From a checkpoint of a small encoder-decoder audio transcriber.
Training: 7100 steps, batches of 64.
Rows from block 13 of the audio encoder, named by matrix and row number. Rows with one number belong to one channel. Each number is 128 + 24 x the weight over the matrix's rms, rounded and kept within 0 to 255. All counts start at 0. Numbers have three digits each.
# filt: filter width-5 conv, dilation 8 (encoder.blocks.13.filt.weight, 192x192x5), inputs 88-109, a 5 kernel for each
# gate: gate width-5 conv, dilation 8 (encoder.blocks.13.gate.weight, 192x192x5), inputs 88-109, a 5 kernel for each
filt.49:123091142132123064093149153134155157076088136113154152133103155151135090118164146141131115099161144143154134114169095111102164127121115146137094088145120101142161132134167120121130151118132137141155122089140134155156107101084070101131156155081084133141133115092153140154159127121132115173153135083117116121121125129134088132156155
filt.50:140139120165137109159143112153117140116152127102103168106127115115124091114082139132111146127116127158164151099112145128123118138140145118171127100133106143144172122154069096165093150121128119127128126079102133109119122131133134173124127105137128119123164134129161152092092110145109137076100151134107156121133144104109156137147107
filt.51:109123143106130116140101116102148145134128140134111128175113127099150153134134157140175116160114086112143105144148105108135119143151175160145132113143117132152129132160097130129188107152156135124153106102141105151122132154152138144108094129142097081107138110112155101130108149125167139130113141115167148146134135143147173153124123
filt.52:143099128112147099101120171100157151133143146120151086136159133121107137140142152068133114116132060144107133124175114121116123116181097129120113149132112110090111092137138125125120108135128098131151146119145141135115142154144124130087148141132118140186119133109173086133101139123145116157101065118117122131105147117116121104102149
filt.53:160134120114102133204164096158115095074173115134124132138115122136130171135116145164116131148121121156105106118151099119121144147157105140143112143130173112142103071152092124136132107148106093114161103116138120146138125112136155127128104154149131104167145167093113113116089117132123156105065141098100106131129150120115112128080114
filt.54:126166134120090137125132140052121100131122158172102146135173146105107154138120120116138202132142167087132113126106167140144097121097145127117124125136107153140112131136086142097131110178100153114109108120090134136106114101137126132112099042132131132088059104106109118098110097104147186133117094161114136138121117121087150105116132
filt.55:171121104109149139140135112164130134108131128120128132152098138113114180133131130142150112169185119171079141139132104149148121137195090146132125145129116142132117090124131096177089115116155103162128120132136154100117153127125118128142130181123115118144128099123143099139129139153125138127100153142167155150118171146120149161109132
filt.56:126110117201125135113112164177114109150142081104146114119108166125134105079126126126120130128085137141123121133152113108127151152066136175118125111135104134110146124108122165095148136158108169132139106130145149139154139159136132112140103142143099128119128126134092119102128153148095157179123176097137153102128087096125123108119158
filt.57:114096126128137133124125117072131151144160164161162138126149115102119160157117155122111079088146151105071120128170079122100122121133139130087097156116150141144107125114125137118198115106137113102129134122195164138119107194125104116145133136111121102160121140103109127150118151139114122047129148121135109109118093144108139161099123
filt.58:138118138177166152159155083098102116097215121149143142078112086154116100115122107128123162104170172090140129168093157192104169138038112123139108131123140109119147177118144105079140132124144149142121087105132148155094129117112124154116087104133156122109095160111108135118144101149129166112117111105160103165128091115129120121097158
filt.59:127153150148103133106117124103091168139121133119174123128159135113121126198148180095098119130121088130151185129141142159157116123131142160131123116142138171155130108108131158162146143104126142106122182165146125145191131130095132128070118120083107111141129148169147145157138110151150153142082179180128127100113117157134094161152107
filt.60:163133106120136146142084105112141111145157140126130124138113139118190146124108119129153125194106095172130100106113136093159103167154133147118142147141112119089134158153116123183124109178126131105126143122141117137151151131124139146097095156161124109120137124140094101131118103157164118105127196117100138098127148157124151092131149
filt.61:129137164081130119124143162143121107112099103122117080141139149111176084141140132148133154125116106124154148165142147133128143120132154110091169125121126126094144136128149119072110163126114141127119086201075113125130160118110110101140140148109122156122106085133117139128128171140122168155116179087135134130093149134146110146152106
filt.62:165159111083147160130058095103099159102130112103112096131104119121144167079125118123197154148137051141074108125199112146118109133134102145123127150134131104096114146090136145100133157109125159126148142149145142142123119112145092119105122113141129113095093115106159111142127136119189155130127108124101139104121146100124121101150165
filt.63:139110126158104089141124132149141148142116119110114086114103130123130105141088106143147125084127110137106146165097148170116142073105140117123132124114128151117149111174120107163105102125118075148127076175165089107110138138123116124055143131117112118113133136154088161126112113144148115173124101102116142133110102152161085137120130
filt.64:122085122101103127128142135150121074103135101101141113133064126131098099113112177081114143130135087140115095118158107154122147131145094136121113131143119106093138130136145119137130094125141101142119118089104136123116141143104141117145122146136131138155135121107179110144110130109125125124076103075134123122100114142120104107102194
filt.65:138117134116125069172118153140147116103136144139161128113143133133137174145142191147126116115161111164127131130132121106134134128147143134127162191157133125141099115141082137098149115150144117115146121137113121122158122163158134111139109166105120115166158122094150095126097154140132105136121125131108115114145177146123114172125116
filt.66:145078105163163126106117112159101122164164138132154140101107143167128097119137157093097120087169162149139151090103145110124169131122118128130131107150139091134173136120170142147092143132086097148092153118101125123174106116118135113143117128111138160135140154063106144126151133124102120142186159109119142128143107147154061135096135
filt.67:083108113127147148142152178117145116111123092126179161140143128147114070098106146103145124130143149142118163118108148122110175134106091148112120094093090107107131158095185106105146125068154115120132171069097141133165113127098158130150124146165157142134104127175125136167141174101141114135139065085109161095149085113177086123124151
filt.68:106161122149123123127127153120148116162121120126104120094145137112139140152122145118108141143154111124124137149132084110119139144100127096126144140107138168127124095129140079088138143130147172105116127073154158133098135129139103104129137126116121127118137101103121093102160136115125123178186144145130123129153122099138130094130111
filt.69:096139126167142135104136158094128133140093113131108154095161164110158079147116160134114154050124200114137158150135146148128096141095190124132141091116058177128137122108138125132151144107144175131121143108113127163116115142122110114133138133130127138103105136157082138146109107159113125166100162096183129136179089112136140148167132
filt.70:112084138127132146055144112149151176108129093113184116151117122135157131124148097121122134136061095113137111149142123174123125102132112131076156145161125155114133141106155099173115105114145123167137115131163140150196143129130127084145144160114110134133119083139174117155136095111122132129122144116097120123148128136118112151146145
filt.71:176115151104150133131137139136147129106110144096153152141077078145125165126097155114143052087146146132118125082124105087095150142184160129134116150159139119156128124097111144131130148099119152172133115101114106127118123169154154127129132128145126113134156139077095096121083149129154108094152097165097124145134146147149131102099060
filt.72:101139068138137133112112125127126112131149129111095187138099127134159131154133137122125153087090118152109144155164117097115091167143094110140124097161103147112133093138124107155128133138144144141164155079111186131110137151162110140099102101101133100132138136154108130098138097156164139142087161144118101141146113127139152066126167
filt.73:157172137133082147135119116056128134113150175129105109113195118113133133091128102125147157153145138130144121111131120182125114135115115124144154120072114128096126161120119148109142123129127112153107103152147135122126134148120153151116090098151143130108008123129136113140121105137101225130112107151152119118103091120119106142126195
filt.74:159061106097118133113111155101105142111108147077167134137116133187142143111113150133140095077147113133113079117177134093114179152123120147149161111127133083126103123099121137104162127147108156127149099126108127140125107153144154125126127143137104127125151148107141124113126156116183103150160107148087137164168121128155124119107133
filt.75:127132116157150143153155193115135146145058112123085101163123129103145117125130102122117106151077106141136090126136109120138109112152105112122151115126126111125153120130101106127142100104121139107158180141109140134139142135113102219115165127164175152142136079177134134133117117107134113107133143134136134099109117122097135098133097
filt.76:180148122105114130093112094122138140145131118154193138147126169135108095099145159118138135148173111137142081102158128101160158116112116181146097080107149169150133133123134140138113157172108111114133080123109136181168103105110113126086103126109016105103112121077137132140143155111140136168156138120114144136131117107110156138160161
filt.77:114087099122101149153101133109155108138154147175187138142154127150146088138090146103134107158125105162136118110160092159146179155088145127142131090129121109114171115156118135118151117141107129079133075139113106136127091133112192156121101104139103149114112158125148112129119143127121105126106142106140120136169103151115073129130138
filt.78:130126149123132133136130170198116113113133062112128089099092142121140147109114145117083083111121091146093134120159124103136138105170131132120163166133131151146108074159127114097115137149152127138105126120125111098141127166116127123108140195116120130228174143129133118133115135129073063137123176106112146133155159134142118163073103
filt.79:159135137106125173092140111121121164115109127113175142149130120140132118132116138142125140144149147125133124121198139146120127140128144141112133097134121144118137143072131131112117171121129154145084105091103131118164111108103149098127100119119123124087119118101116142133110134124187163134128135157119167115142120153126074137136152
filt.80:127154116095134124155140085115098108153140145158107116114161127105140081106140054130122159100137167103176162126145157166146122115101133120144147102080137133082167205149110090111116139138150102109114133090135107107109111089136110142082132101102163122110130134162082178107153080146139161122130124122120136137149153123081123120140140
filt.81:091117150085159086104149167109129134119126127133129106158100125147077198111152113105155136127087144119109132124127101114120118134174080140140102143120132130145081116145122133098163105139111102139113138139124188126115138177182117133130126129113127125174118120142132114138156148104142138107124085124136148133104167098124148124090135
filt.82:140085129139108141136168172132128125120082158121099115128136162172104123129103103119157155129113150153144107104138131116135156126135121174151130129132113056124143118121156110106120119150132143123159124082109091146095141143139124136136101071164163125113124120090109097093122126118133139127116113115103111171133104143107067126102137
filt.83:149107109197122144126145087140069132119160137142107142041110132148148183141119101120146125149087161129165127108096119180133103138093154127134130167128138102106138127127101113136125155116156121126103127111163119102146111083104160102150110114143143124138154143113121149118139132122122133149146091153155121140140165150103108099164143
filt.84:135116101091117112067104088094161142137150129104151159104107142088125140165149147124100118118099139115100153123135125163125110127115138147072091119142084165131094100113160150144141142137119118120137145141110155162123134077083133068084162123107073141134128090123118150149111149119121135174153127138099123108118169142152137131143127
filt.85:109112139186107124138114155167141108120105152155145117092139142144109089116161118159121103135134188108133128172188115094122125111092106113149106123133118064156138114142088153120111111128135129101157087110157135086138096155102139152102120151139116110129151129081143141131128125146077083143114092083088122107143093157147109132125128
filt.86:130139117144100141118085147137137150163117111138154095100145121110144106121124102124150160106136124108147122127144154134155114134106124133104138141105123160123120142125143142109113101135116112139128143124129107159139097117149135125099155115132117123108118113137100143128096127133154165109163108152148121095159130113118143135170157
filt.87:131164095151137187131120145133120117156109091101110121135104128136141132091118115131121143135106147107130115152122137114123143135127057145120146119089116118115108168079144141113118150139115154148117138113119144124151146133117139174130122113162146151098070137159108130136139145111152151111151134163113128113143115087141135097114184
filt.88:126131090167088148164158139149126163140114139118106123116129123171102139145154109115126160121110122116156128087091143107150144148139135105158136153134127089148133120135100113113100129120106130111131131110126078100131112139139121152180124123138174134139123109130125138091139133114122143140141102158144119169128165169139099097162124
filt.89:142151119180117151156130124117133081108114109144149135115103112134134114137142119130119147159081125147154094126107094110133154163092140131156138123153121140116181151117107134105114133148141178125133121097113124170136101099095156151123102125151125111087115118144086107100089114135107137098141153093129122142169100156118157112143162
filt.90:118108181135100127110098146173141145178113096176105102144158152129109111143140147138169177143141126165145139126097147098142130090159125108146129114128116133140172089182159109144076118102130091116156172162109145157114140100158121123131119085128127121117140102091158143112146141123123147149124100143143111129121129087122143143109068
filt.91:163143062138165152091133133116118158133111107111107117130122081187147149128103091164121117139113131085158111124140121138118140121134120113167119152117166121112096149086139103133147159140146139116090126115188112092128106159136117127147150134112156109150132145153089184160140099195126099114126200145090146191148109128171146142113114
filt.92:105165134123116121111123116147111106147097117131106158103120147143111149157112110174142119111115206141140133116098150189140121142172147151146118143154130133187093104143138177114088163148102099109104103089122140136139082083111118122151143124111128123148164105132079125115135131176120090147160205131093137127147164132162146181144093
filt.93:143107156117183122135096115110122160131126160071121116115110100107143137169120119126192087108112119151073136103117129112124137097115088104119141127178116108132149090145113131137104141140125123135107129156129159118163133140145111117144109096135156124114169154121142111120116132103166088173128131110144107112114123130160112126113097
filt.94:110123137135124134160119137138123129138160156104148109121155107117141122134109106140126154104139117137130136083095121094123149092122157094119170153144064095139138124140121087137120079097139113123145129121125117113107144155146143189117119108176205115122122159179087100100121094120144137145084115124114103143133102143107147141102122
filt.95:116095147114117135117146121142145143079149108126153170144142137079095159140121147108142119137100190167115156130132152093126103153151146150108110142138122157174123120110109166143106139144143095146102084081104112121113101108137128146127117139138098096130126101168141128114103147136089143082134142157151148115121161140126166129154126
filt.96:123109144143118111134123153162152131169060095058127099125124180146145134111104123159116136101153140163108161123157150135145171111130131157128163114106094110124136102119151073113116147124128151146125118124112121098105101119141120163127163135149149154136137141129149129094137118146134169154125156169143183129181146094149083120142091
filt.97:118120120129143095120092152132193146137109130139154125140078143134122114130167122141129117150095106174121131139134108099118111117161110144132124096143105123145141088132116171175156111138113103085155135139165169152140103120160106108104141166126115105166202094118124146134112117147129081134093147119059115113128134103127116173149085
filt.98:170143108149126138113103127113131136128111158099122126120119136160155099161124124133117134102142128137121124120164117151083103161110103145141106121174124123089166094095159134128122152124166138146116175093136147172139108122134126075106128121105103086117126141106123128120091132146119138152150221129120121124134122144131114086125131
filt.99:139109105101097104125132189154157159116080073162146156137140124128127101136151144139084120133174148137112179178174141130112113156122154093122117108131142138151117090148127143112155090112102133105149144109141178127101111106132085093106184184103121140155170132145141163154153130128121130128124139088093105140152124110144131122129056
filt.100:128112154107083144111140115118125140105112110125114162139149132154118141145149138168138143144101148136158118185114144162132141123141206158146114096135156130144138130122102135124135116180132121142146129138130067114132110110125136117149097115116114114085156093126118117158137121162170129140122173133126135138125139170122137144147117
filt.101:150108113151128112109121125138130111151117141079167128158125106158178118144146132160117140117107141100148138140149145158078159134123176109112162109141116115095138149147109132112123110172096160175172086178145120140129120152097099118108158145120125142120114134129098182143127136142125147130123148140134072156159096181098119096116151
filt.102:105139146134152105118135201151140174123088124122116117155134122100116118119090132127138098104125130190110129189119122144114090157190120097111137131136116130141131105121133162149144154117134146131093134144106131113125123128167136113123156132116132135153155141179104135147109128126176105133091116169122135091140146124136119132112069
filt.103:145158085099107171121101119117101148147106114146137149106145129177142136141149118146108094142127158104104113138118173142158122158116128128156121109141142108137096131115081189118128172213092166128105100128129136158155119088117168122102133155123138118096125179138101144151156154153123119177146145158117140137136143139153115140148124
filt.104:144101120144148127137123119113121134138121084105174111134169113145134081136145174105143136142127093158132138139176134149100158131134163134149127110112142138100184144139126129143126102139143132152167101125075105157110117098117101122095131125106122106105103095107136118142130144119164169109110108126136105160116148135113123115163154
filt.105:122122163131153082131176154142155134095097125133160099100139127140068139115123120141139113097104151098137073103090125117112143102123123137144134128114119129146125132125145104083094102111132150132189119121098124131126161105151109171149117073121164130099123140144146115105150120112131114077112057165095115128101138119082094103114123
filt.106:115124137109119111132132175122168100092121129128115114127126095085126149130098109119081108180099108142112144145109109164112117138163097107098118154108149125115115109157127120124130075156136129137084096151063132117116136128108097154140157121138115134155129121172142127126121119095105102082141131137159116095098176123122149094106121
filt.107:109110137095149075148140134156146118119109122101146139162090103121160129103143158158106078101167102176092128159127114102124133132189096106109137151134114108129143115166101117167140099131126114129152096155133156112136171132147101134149154204113116124162159140135125116172143156130149101131110152109129114137135137088166136156103152
filt.108:155143148096130147169138083123081089124177128150157099126130111115139171138178177135154093135173076148083112128111120098122160080149118077108148133149161175146134113116116083147099143118157105152134116166142126135105123140142115143138116167093116120135135134094133117164150130124121107093128172119149098145122152148142126172119140
gate.49:133200127124123138117079115114134129121151150127100141142144157139142130114125145177154117154101085164159099142147137118141080102144152158133093117112130140148148157141135115152176123171178112096127166141130147139146132154133134113065109109140114031113123129117136120124119125172162129140167187136107129123103103124100158140129121
gate.50:131150081117108176157145114129105124088145140141129155144126097089102120059087085128098084144123140130132113138170132144087097135118092085089114091096115135130124129096105117147153121129104091109133125098142096125111088143122141129114138146173127124162146138128145144132077069112112060143088111098044082116144125115096148131130122
gate.51:191146163096118107147095112165149092107111087114099123134131132061122122089072126120122080130129122123114146153127143113100082091126125111073079099115117125140111129146131134147122103095141072110156137158149146129123113113124117119123136169157131123144168151162159147198067127088122078113121123110106128091079098132091143152106108
gate.52:115139117137162116166159139138120070130109104127112136123150132126121092117134130115082119100130191135097139141079126076126152129099061128134098088127126136180118111137131161124123120145108110090135108125124201124137081099163128153148148138126166173161155168193112155154144156114102106086131166131101124142151123056088129134103112
gate.53:115088106142135106107111175106178116158094150135123144116134117118135097132087137102109125143107131121094147127140125138122126134125119125109118119104079105081096126180100150111136067112088118123128106100115141117137091122098105121119174148162131146143132135136089148201071105115116121109128119108118097109122142171097155100167187
gate.54:144128095141121112126123092101118133110177134102114146102125128155130133122117143127148158133153104119118105113130172137152147125101099151163124126133134130120119147153130109137089147131174135123108138075121109118131172136135136143098091109125123079107110119089126105144129140127146153177170155119121145154139117119162169138114138
gate.55:118122120110133136141125108099085131113169157127123124144130095128087111136099104115124090145135129121118106098163070114127127081123113101100089064129116096123115115140158105179137118083117054102109158122155157132123106140114145124106147129139143134159167140124120165167109121095115087108133101138076106081090099120101090098100094
gate.56:157139128113152166116140122140101146119134084118126145157122087123098081121110117142107098139148146178118119109155141129128103093165105119103075054096138132114126114143100123176153106113104100100159137093127148094123154087121166121110148156154160135139136147132168152127096107123125084098089092137133132117091122105136112104160120
gate.57:124120161082099136138105111157123095162158091112111105122130113104109133139076130115109095107121131129093103123089111117127106117135143128107104131149054139131085082133107115165106103112095087125116095125129114133080114124109124135099142177151122142162152104140136113126086135090116135121119126114095120124099134152091143091102097
gate.58:137160111130166114149166124118126152106145147125117138155134084098084059135120106153118125127138146084121107138150117132091136131104072121130082096119142136143172121156148107132121118072113106130145114124110141117148116147135121130103122130143161110126119160138110166137089082121124121073090131074124096127071083118149103144127169
gate.59:142139127116114146102173112148116138107098111096135141130110102077116156133149102124099152160116155071150181133103086147121110104102157121103121132145145151113077125113146105108138121115095127082088131138134104102133136098112128102124143136128146148122145129190105148134149102110109168123074088138150140082113128141171112133139142
gate.60:143143157112127178107165134140115155095140104111119106149150090133075139128118104078075153133105113134138106127113077102104105097154116087094070120121114122167087108129163125136127107099134087080132161122137162140101102114137170139135152173150150128153123138137162153127094091131101142123152131108126085108103141068136133145111105
gate.61:089112162112097153144139146139115108135135158179165130145126104086098073116142118073127091127172115185109132155109059125117136082115111088055108062112133132123158116131141114171113077134110107088115080147123141122115114096098134118107140155130124146131164147134124112127136132093143109088082145110121119129121125134139117141150121
gate.62:110129088090142096134110121088151123127138168084142150147153146113089133082137121122134100104107138114138129114120122091136154113114098176118092106088103136155070142133149146129167123071095100085127140137121137132141111128114125136166128129141152148140133128137155136174146119128139085130120104102099150103138115084137126185134144
gate.63:120120138117159138117150116126106150105148113143154141150127110126081119101144141101124072149112167134106111125118130116115110109130126113100086092118121133146122115154129139096167098092071085092144149138120151098122111147131159124136111164131147138139143131104143135149108106103131076106092058083105119124110102089146128110069128
gate.64:096139117149138125137125092120125111138154157117128119111149111080133095123124075173106086152100100114127115134106109098139098094116109085089080067119119162119136126148099109164148099124081117109112120136151164098095118107114125144127124141142137127156146131154129122148121071146079107125103102122105140131108094097134139123128128
gate.65:127121134158142147140115149149111124147117122129112106105139079106120081117100107119111120102112124151110139141151114102079084098084103096085126096135121107127129093128131127117109096103118121144102133136106132110095116121111154129128159151159134165143138141151140139140068100133094116096112142077145112100120111095151146145150135
gate.66:129121145129144131179141102149094095147117099136133166145160128126115052119135154156112123126132185092108155144084127097154154127065115114134098039110101119163126103160098164150118117132059113094118122151168143142162111120115115160151162157144139155134147134149078163172127151115069080126112149091109119115121048084100136150136103
gate.67:142089139127111149148105118128121130125094178141136071179123089088138086123093141142117057130120091168105122171144107085121115086162142104079130057132134125111163101127130089161172103088091124074116119148132153138135131128118129153112128181164140127130178131127135141155089129086145084105123144109106115109131094141124133173124135
gate.68:086166103134146129100122148147135176127096098139135150093172127116097119130098125109084126167111142129108131133130153124129079132146117105070099135108122136150096111154152164140121105098112121115107145147135135099162109100150125105135171157130128140173137096144143141172140117127082118154109092117127136075109149093135120156138104
gate.69:136130121119115152117120204125098138145099140126129134115139089121110120088137101149116097115103172147132112128139173185087129143120104108123115123092130099145118125078136187095144140103096172111114125142089110150132088099102119139106140154135169132132135128130104112159124091137123102117126136119099097128128155104132097133133127
gate.70:125144125106121119080104110108101177108154178125118151110118125138131102151148124153105112120070161097107193137174157129138065133100118106117059110136136092162125100106126184110126139147087134116124160149111127140147081101136082095117118119111116111123134129184142137152151131141145137164122142136108119109150131135149147217138108
gate.71:151123116063157117129097118123118160151180125139135163126131120118105145104131140123084081126128161133103109119116180148105085120162137100086103118124123115147074139144142131176167117091100038115120134119128115157095166089108118125093159197131111151171143104117142134183116136119116096137115074148126089088113164130103114121125122
gate.72:099132121136109142113124125122128119110147137135133108147139073135116118086092099132119095136133114156132117134138132135094115094119070088126120101090100091106101128143134104146134070110124061075115150125153136105094118127126152119126142139170149146175145162099141151180087113122093112101136114082126088109137095100115112148103110
gate.73:136120103123116115128111143125125119133113121125143137105115167157109104102175175158124139135131134116101096110154134126155154106127108186133100123128129130132134134138144071100093143128179121116135122102123127168147137080128105112095140148106089103128127071080116131144150119182124133191151107116092130140125149121118103142173141
gate.74:141136080142150132147152137158107114154125098132126127101119059142089123108124137137080120105151123118119086113110114103095120116143130070142066116133171164121098119126122130153129117067105109121126114112132131124080112110122147125157178160118128148170138172137136120160114134144100135084115118124120069161121121136128154153115114
gate.75:122132116099147138155125159138115085115117142131108122107110125140098141143122097121096128113133137117108118121121120129124137122142144106130124127131106124129104107169110119080148104137082164116151103118092168174080132084157121091128163121139136137135145108084122122144111122097114156153090075134154081167132169117097114110143091
gate.76:150124128126123108098101148143128115128135119139120176113121145148117120145164167176142154138123106142122092125112152108143130134108142134151096135137147127140140125136108143122129152159136124128103127137127152168160140151137059076087136123085103087131134075057120147118155111189175154181135157127158107133110126132101076096119120
gate.77:115124144145150122122126151149151140101115134129124148153135111107101074186088103168082113097109128106117105121126084122127105106108133114117104089139125100138160071116127119126104120099126130113143128130130115127151147125127121149143150138159150150142158147144152159134068120129069070133109127116131111111093101140118117112141101
gate.78:119154092150084131132128098099118116110118144129168157100146141126133118126121135146151146127148145115143142100098193146153144144107149133140136119133123153126134128142154103118135121119126152107122124127123138149128141155127137103111070119115093097094123089117064132128124125112132137191132128129117128115130112114141088126135142
gate.79:149085092119133148144086135148088095115099106130127114137120111111130086121168132100112100147120075119108111090127105111133157116117126098102080073130132090099139128141142164093106121118122123126116128154138119157157080114099130117145145139129142131148154111092184142149140093103107112138153170105123106115148118138130122170140126
gate.80:142112120113054130138125127124098134114154131145117112138184067136103128145107099118114147138154112119173073117141111143107146077090166075123094106087156103098100101183140102135143145100122089075151117134126094132105143107099141149121124147131161143133135164115141121126097098112116137075124128134145089143092091138139113154110101
gate.81:136142152140104124189165130131140103107144160114163124131136119088110118136089110110141081127139124148125136112119094094110112095131142111113114105145116138135135088153109098152127075124115102108115114123139125131135147160151135162118135125166129135149182152144129144111088090105111091108069134135137111102088088134107125135100078
gate.82:150122104085083143093145152152090137046136146101119142127115113137125142160099113117123107086110114134102121101111111097120123155162171125108127141161091112112104076115152109159141143079137093139104139119139155123109110149145145107131168206136118140163189137101120120155101111100143167128094063116166128119131125152149079113091114
gate.83:145118102127120156127121128169087092129102089123147098134125099099149056113128142115129119127146139115136148121110119141081131112101136118103138061120113148110169108101134126130116098101095122119139130120110106115104062106090150134091211196150123148139141167132117222149109116107133113102097128061135091105168119137163137169178178
gate.84:133185131127148134114103134136146103148108140121078148114119094087097120105102076117115111132084129144107145164138081093113078114124104106088094125111104143125126125161117149132129095119118077084124112150171181159114098106143104103089143133155127132151147116152144130135093076103103131140169101123153094100114126086119163099139126
gate.85:155112123095153105144168156156140110070111099140166151147126106141106099078102100102128089110164155178134106111098118116098141133143117080101099085101153093110136165162167119124119136112133115137140123113102126140090132077121112136114181149132150134139138151127110137148066138133141108121150125096102108132104147116088124088145149
gate.86:142152095109101141127109133136176115157102120088139144143141144123148079120132078144140105147155118128133087178196148135086116117093110155086101071111090141072143095136154099142131073123093108090186108072125136132116113110131128132117151159161138141118170107131117183180098130115147088153155129103105091098136123089112110115156124
gate.87:106137146125118171142103094150080138163156097078121112142131108099100077105137133143069097129125119124104087111092141110098123073125130121104104089120087117132139124096110130193129125099084076121109146201134142129138148134081134144121121166148120132140140126132153129161109115122085119095133096094092118111046099136161145144133112
gate.88:129141112108122137149122136180135124138102129104113153079128110083119122119122133106108121152101125116107100121120106085101101144132145115096109145129108135114099116130128103092138103109085121112152129107166171141116136120141116143127182212160135146158170075143154116153082107102124144103100083126113082106117121146111114108144128
gate.89:150118149141130120146136067150126106133177113117139091151125104123099143127114126064109100091163118133147160131163140137121097093133133108110094070111117107130116090148105119186116119114132075087148139078163110100098118120130149167122143150154131126145142164134147202132103122096112129118123123165119122116107117129147147129147071
gate.90:099137132122140137123112155147110114150112078144136156153138173119122108091149102130091106159132175091144115110148129097165086153092112127135092126097098125138094130128132162106131123121075081120134170127143100133133114116093132121101160159135131153146120113138119144133132134100102102150127085172058125082131127095088140100135111
gate.91:130130152113130123123122144153103122167129096099136140135143119105122109127163162125082131122151162110112163159097114136138101154129127129104123128124127142123122110116159127134115108109107100128137145122111152110094132131152129123140172135122127160176134129164115168134167151115096109149135128116138120127138127121169163120119161
gate.92:132113128119146139148148128144099104152131107100117153148139146139109050054134144149105112123122203156149129113098131170146137113057043146145106056039125142166109127132116181119135134132070082072139140110145157123146086060077137144138182171136146158164144128178112172201154143119083103127127171092101137156148089076143157153148143
gate.93:123140141107123092135132118148170149111165124126134156143140100111077142105101100133078085117157092090116149148126136148082109107143129106101056130105109129127070127145139129130158111117113101108126132107113124125114160113114133110132151136155139124163118137126202182142075122116126085085119138156122093102076157117123121116123120
gate.94:113114135140135109051147119130112154110132169108103136143132170134117129161131097173118122108122120138112136200105152100080144103139089126101130113156061114158139121148195088151126129113163129131156065140116157157050143143124080077082117113125125112113126090132088108105113119157119130162102131144137097183095110126109114120128148
gate.95:131116166100106149138131143150085113087140100085126123125116130091135143122115104115086113121103114116078090098076109107115106122136141107106113133137086118131047100111110106105106139120148115121125111109130144143137121124133111151106179176147124134178147093154170141174109114130092130131126148171128101103129152142104118153101098
gate.96:103156101101091130121152111108142137110147184121145171132122131130119149144103118122121122171108174080114107096151157154114119143114119121124084147133074150122105094149107133100133125119072108110104134092117116102129088105071140122114116154144132127137123079126126121133118064138103138149108124104170150122111140163154120109107136
gate.97:129085083108094134115118137143114117106127115141159149116153129110124118090149172104101121128108123086157152163127104116121131164098137097093104139086124140145118127141127106095140115109113139102118142133112105134112104152104119121104170173128116142156146132158127135165136157103092134138146104138134130123169151117130170167158152
gate.98:123094108088112134112114139110139124146109179102108128151138157122109087151101125108124117141142141087117114107118132113131146108115111156116104087133092128124127103113132152158144112138069117085104120181143144107110135152137124161109159124163128155115151121131110174130121139126123080176134120122152159137091063106176137107140077
gate.99:113090124150109181142145125141089138099146116128142140096117109126143158125131157111130125103150135100129137150117097161118153177119128125135123160131123150118087107085140118108122138112137155115113100108151114138137127153103132134114166164116128153166126119147128139158160180107126140144106152114120121129149147139154141099137155
gate.100:110152166138135101129112140158128137157094103140149142155136094141128100099115126108121120131135128156169145137113095104108131103092114082088085087114145127123155099156149160115132093102092104080142134172122147131136112116128120114107129135131147166131153147147115132132135101088136108130134142103123097094094115104137106115118124
gate.101:147124141139139148134117164142120094160083085123142140112154112103139124093121135119142104100083159164116101163123143136088120147125144106085093132117095117120103157132153184092113139103088143122140152137117119140137117117123129145114184158152139171155131126165130114208104151144112128127161116113085123086101151110130147112157123
gate.102:151101172102174094121129166080150142076129147145150124093110145155103113147118124120100125108125151124112136097133119147116112111109091121149108135127135112183111093134140134080117111136104149115152168139139151149146111112120085109144156119122130129131113111119182098160117125083095110154114097154133113128133138102085112171133100
gate.103:135131141142151133153147081115117141147170083125160118122133104127105112121106089128107111153150143131102128098117120112130101102118126129146113103087151130129097136115120157153154133101091072126103122139181150086115127149151151150136124120154155161144123139164124125111113113130105103105100147170133164141131111102171114156131153
gate.104:129149110105155084123095138113139107157109137157105166145166177087131064124136142110149089140163131126095153122171102168117127127119147151120111078104109152129143122141151172146155132122084106124123144126148089111120155141133119157127184135136131130120140131144139193155114127107145084107113118136144146097113090121109161124160109
gate.105:136148149101113121127128172138100115111084139102132143101141119100139105191144140154155104121155111151124136135138090106101128136188174121126117128156131141153128058138137087123117122110125113113126099143140160135117115136153084124107153148112104101148172119120121102097101137146131106106122151143160118123102128161124114119113087
gate.106:138127122127127151144132124136106075113111114140161140152129150109124113100101139118126102185098174152123154088115108098144098138121104090100093092119102152124114120123127165113099133094090124139077144110120121113140104094111139108117139148150126132117145088183126135140117141125128092133099132105100175079119112116123119119111103
gate.107:108129110121098147101136103115128100123150131170139119135173172172129100145125120154103130156107101084131133122172158141168162097117131125148124105106094102135096114145124064141125119165135112132131121122141133133106153110110121138124157136126120155130118095141142152133144127083123146160150103144123140172134106109088115154155136
gate.108:131120140115117121132155122149129157088154100105149137104142098150118114136135111158074135120141161086148125126136139130118143107136149116117103121131119084138113125157110114147093033109078101104129080149116091130072116113096134109125143140145140125156148121085110146143075118131070124134099077069129102142089116153117090136086118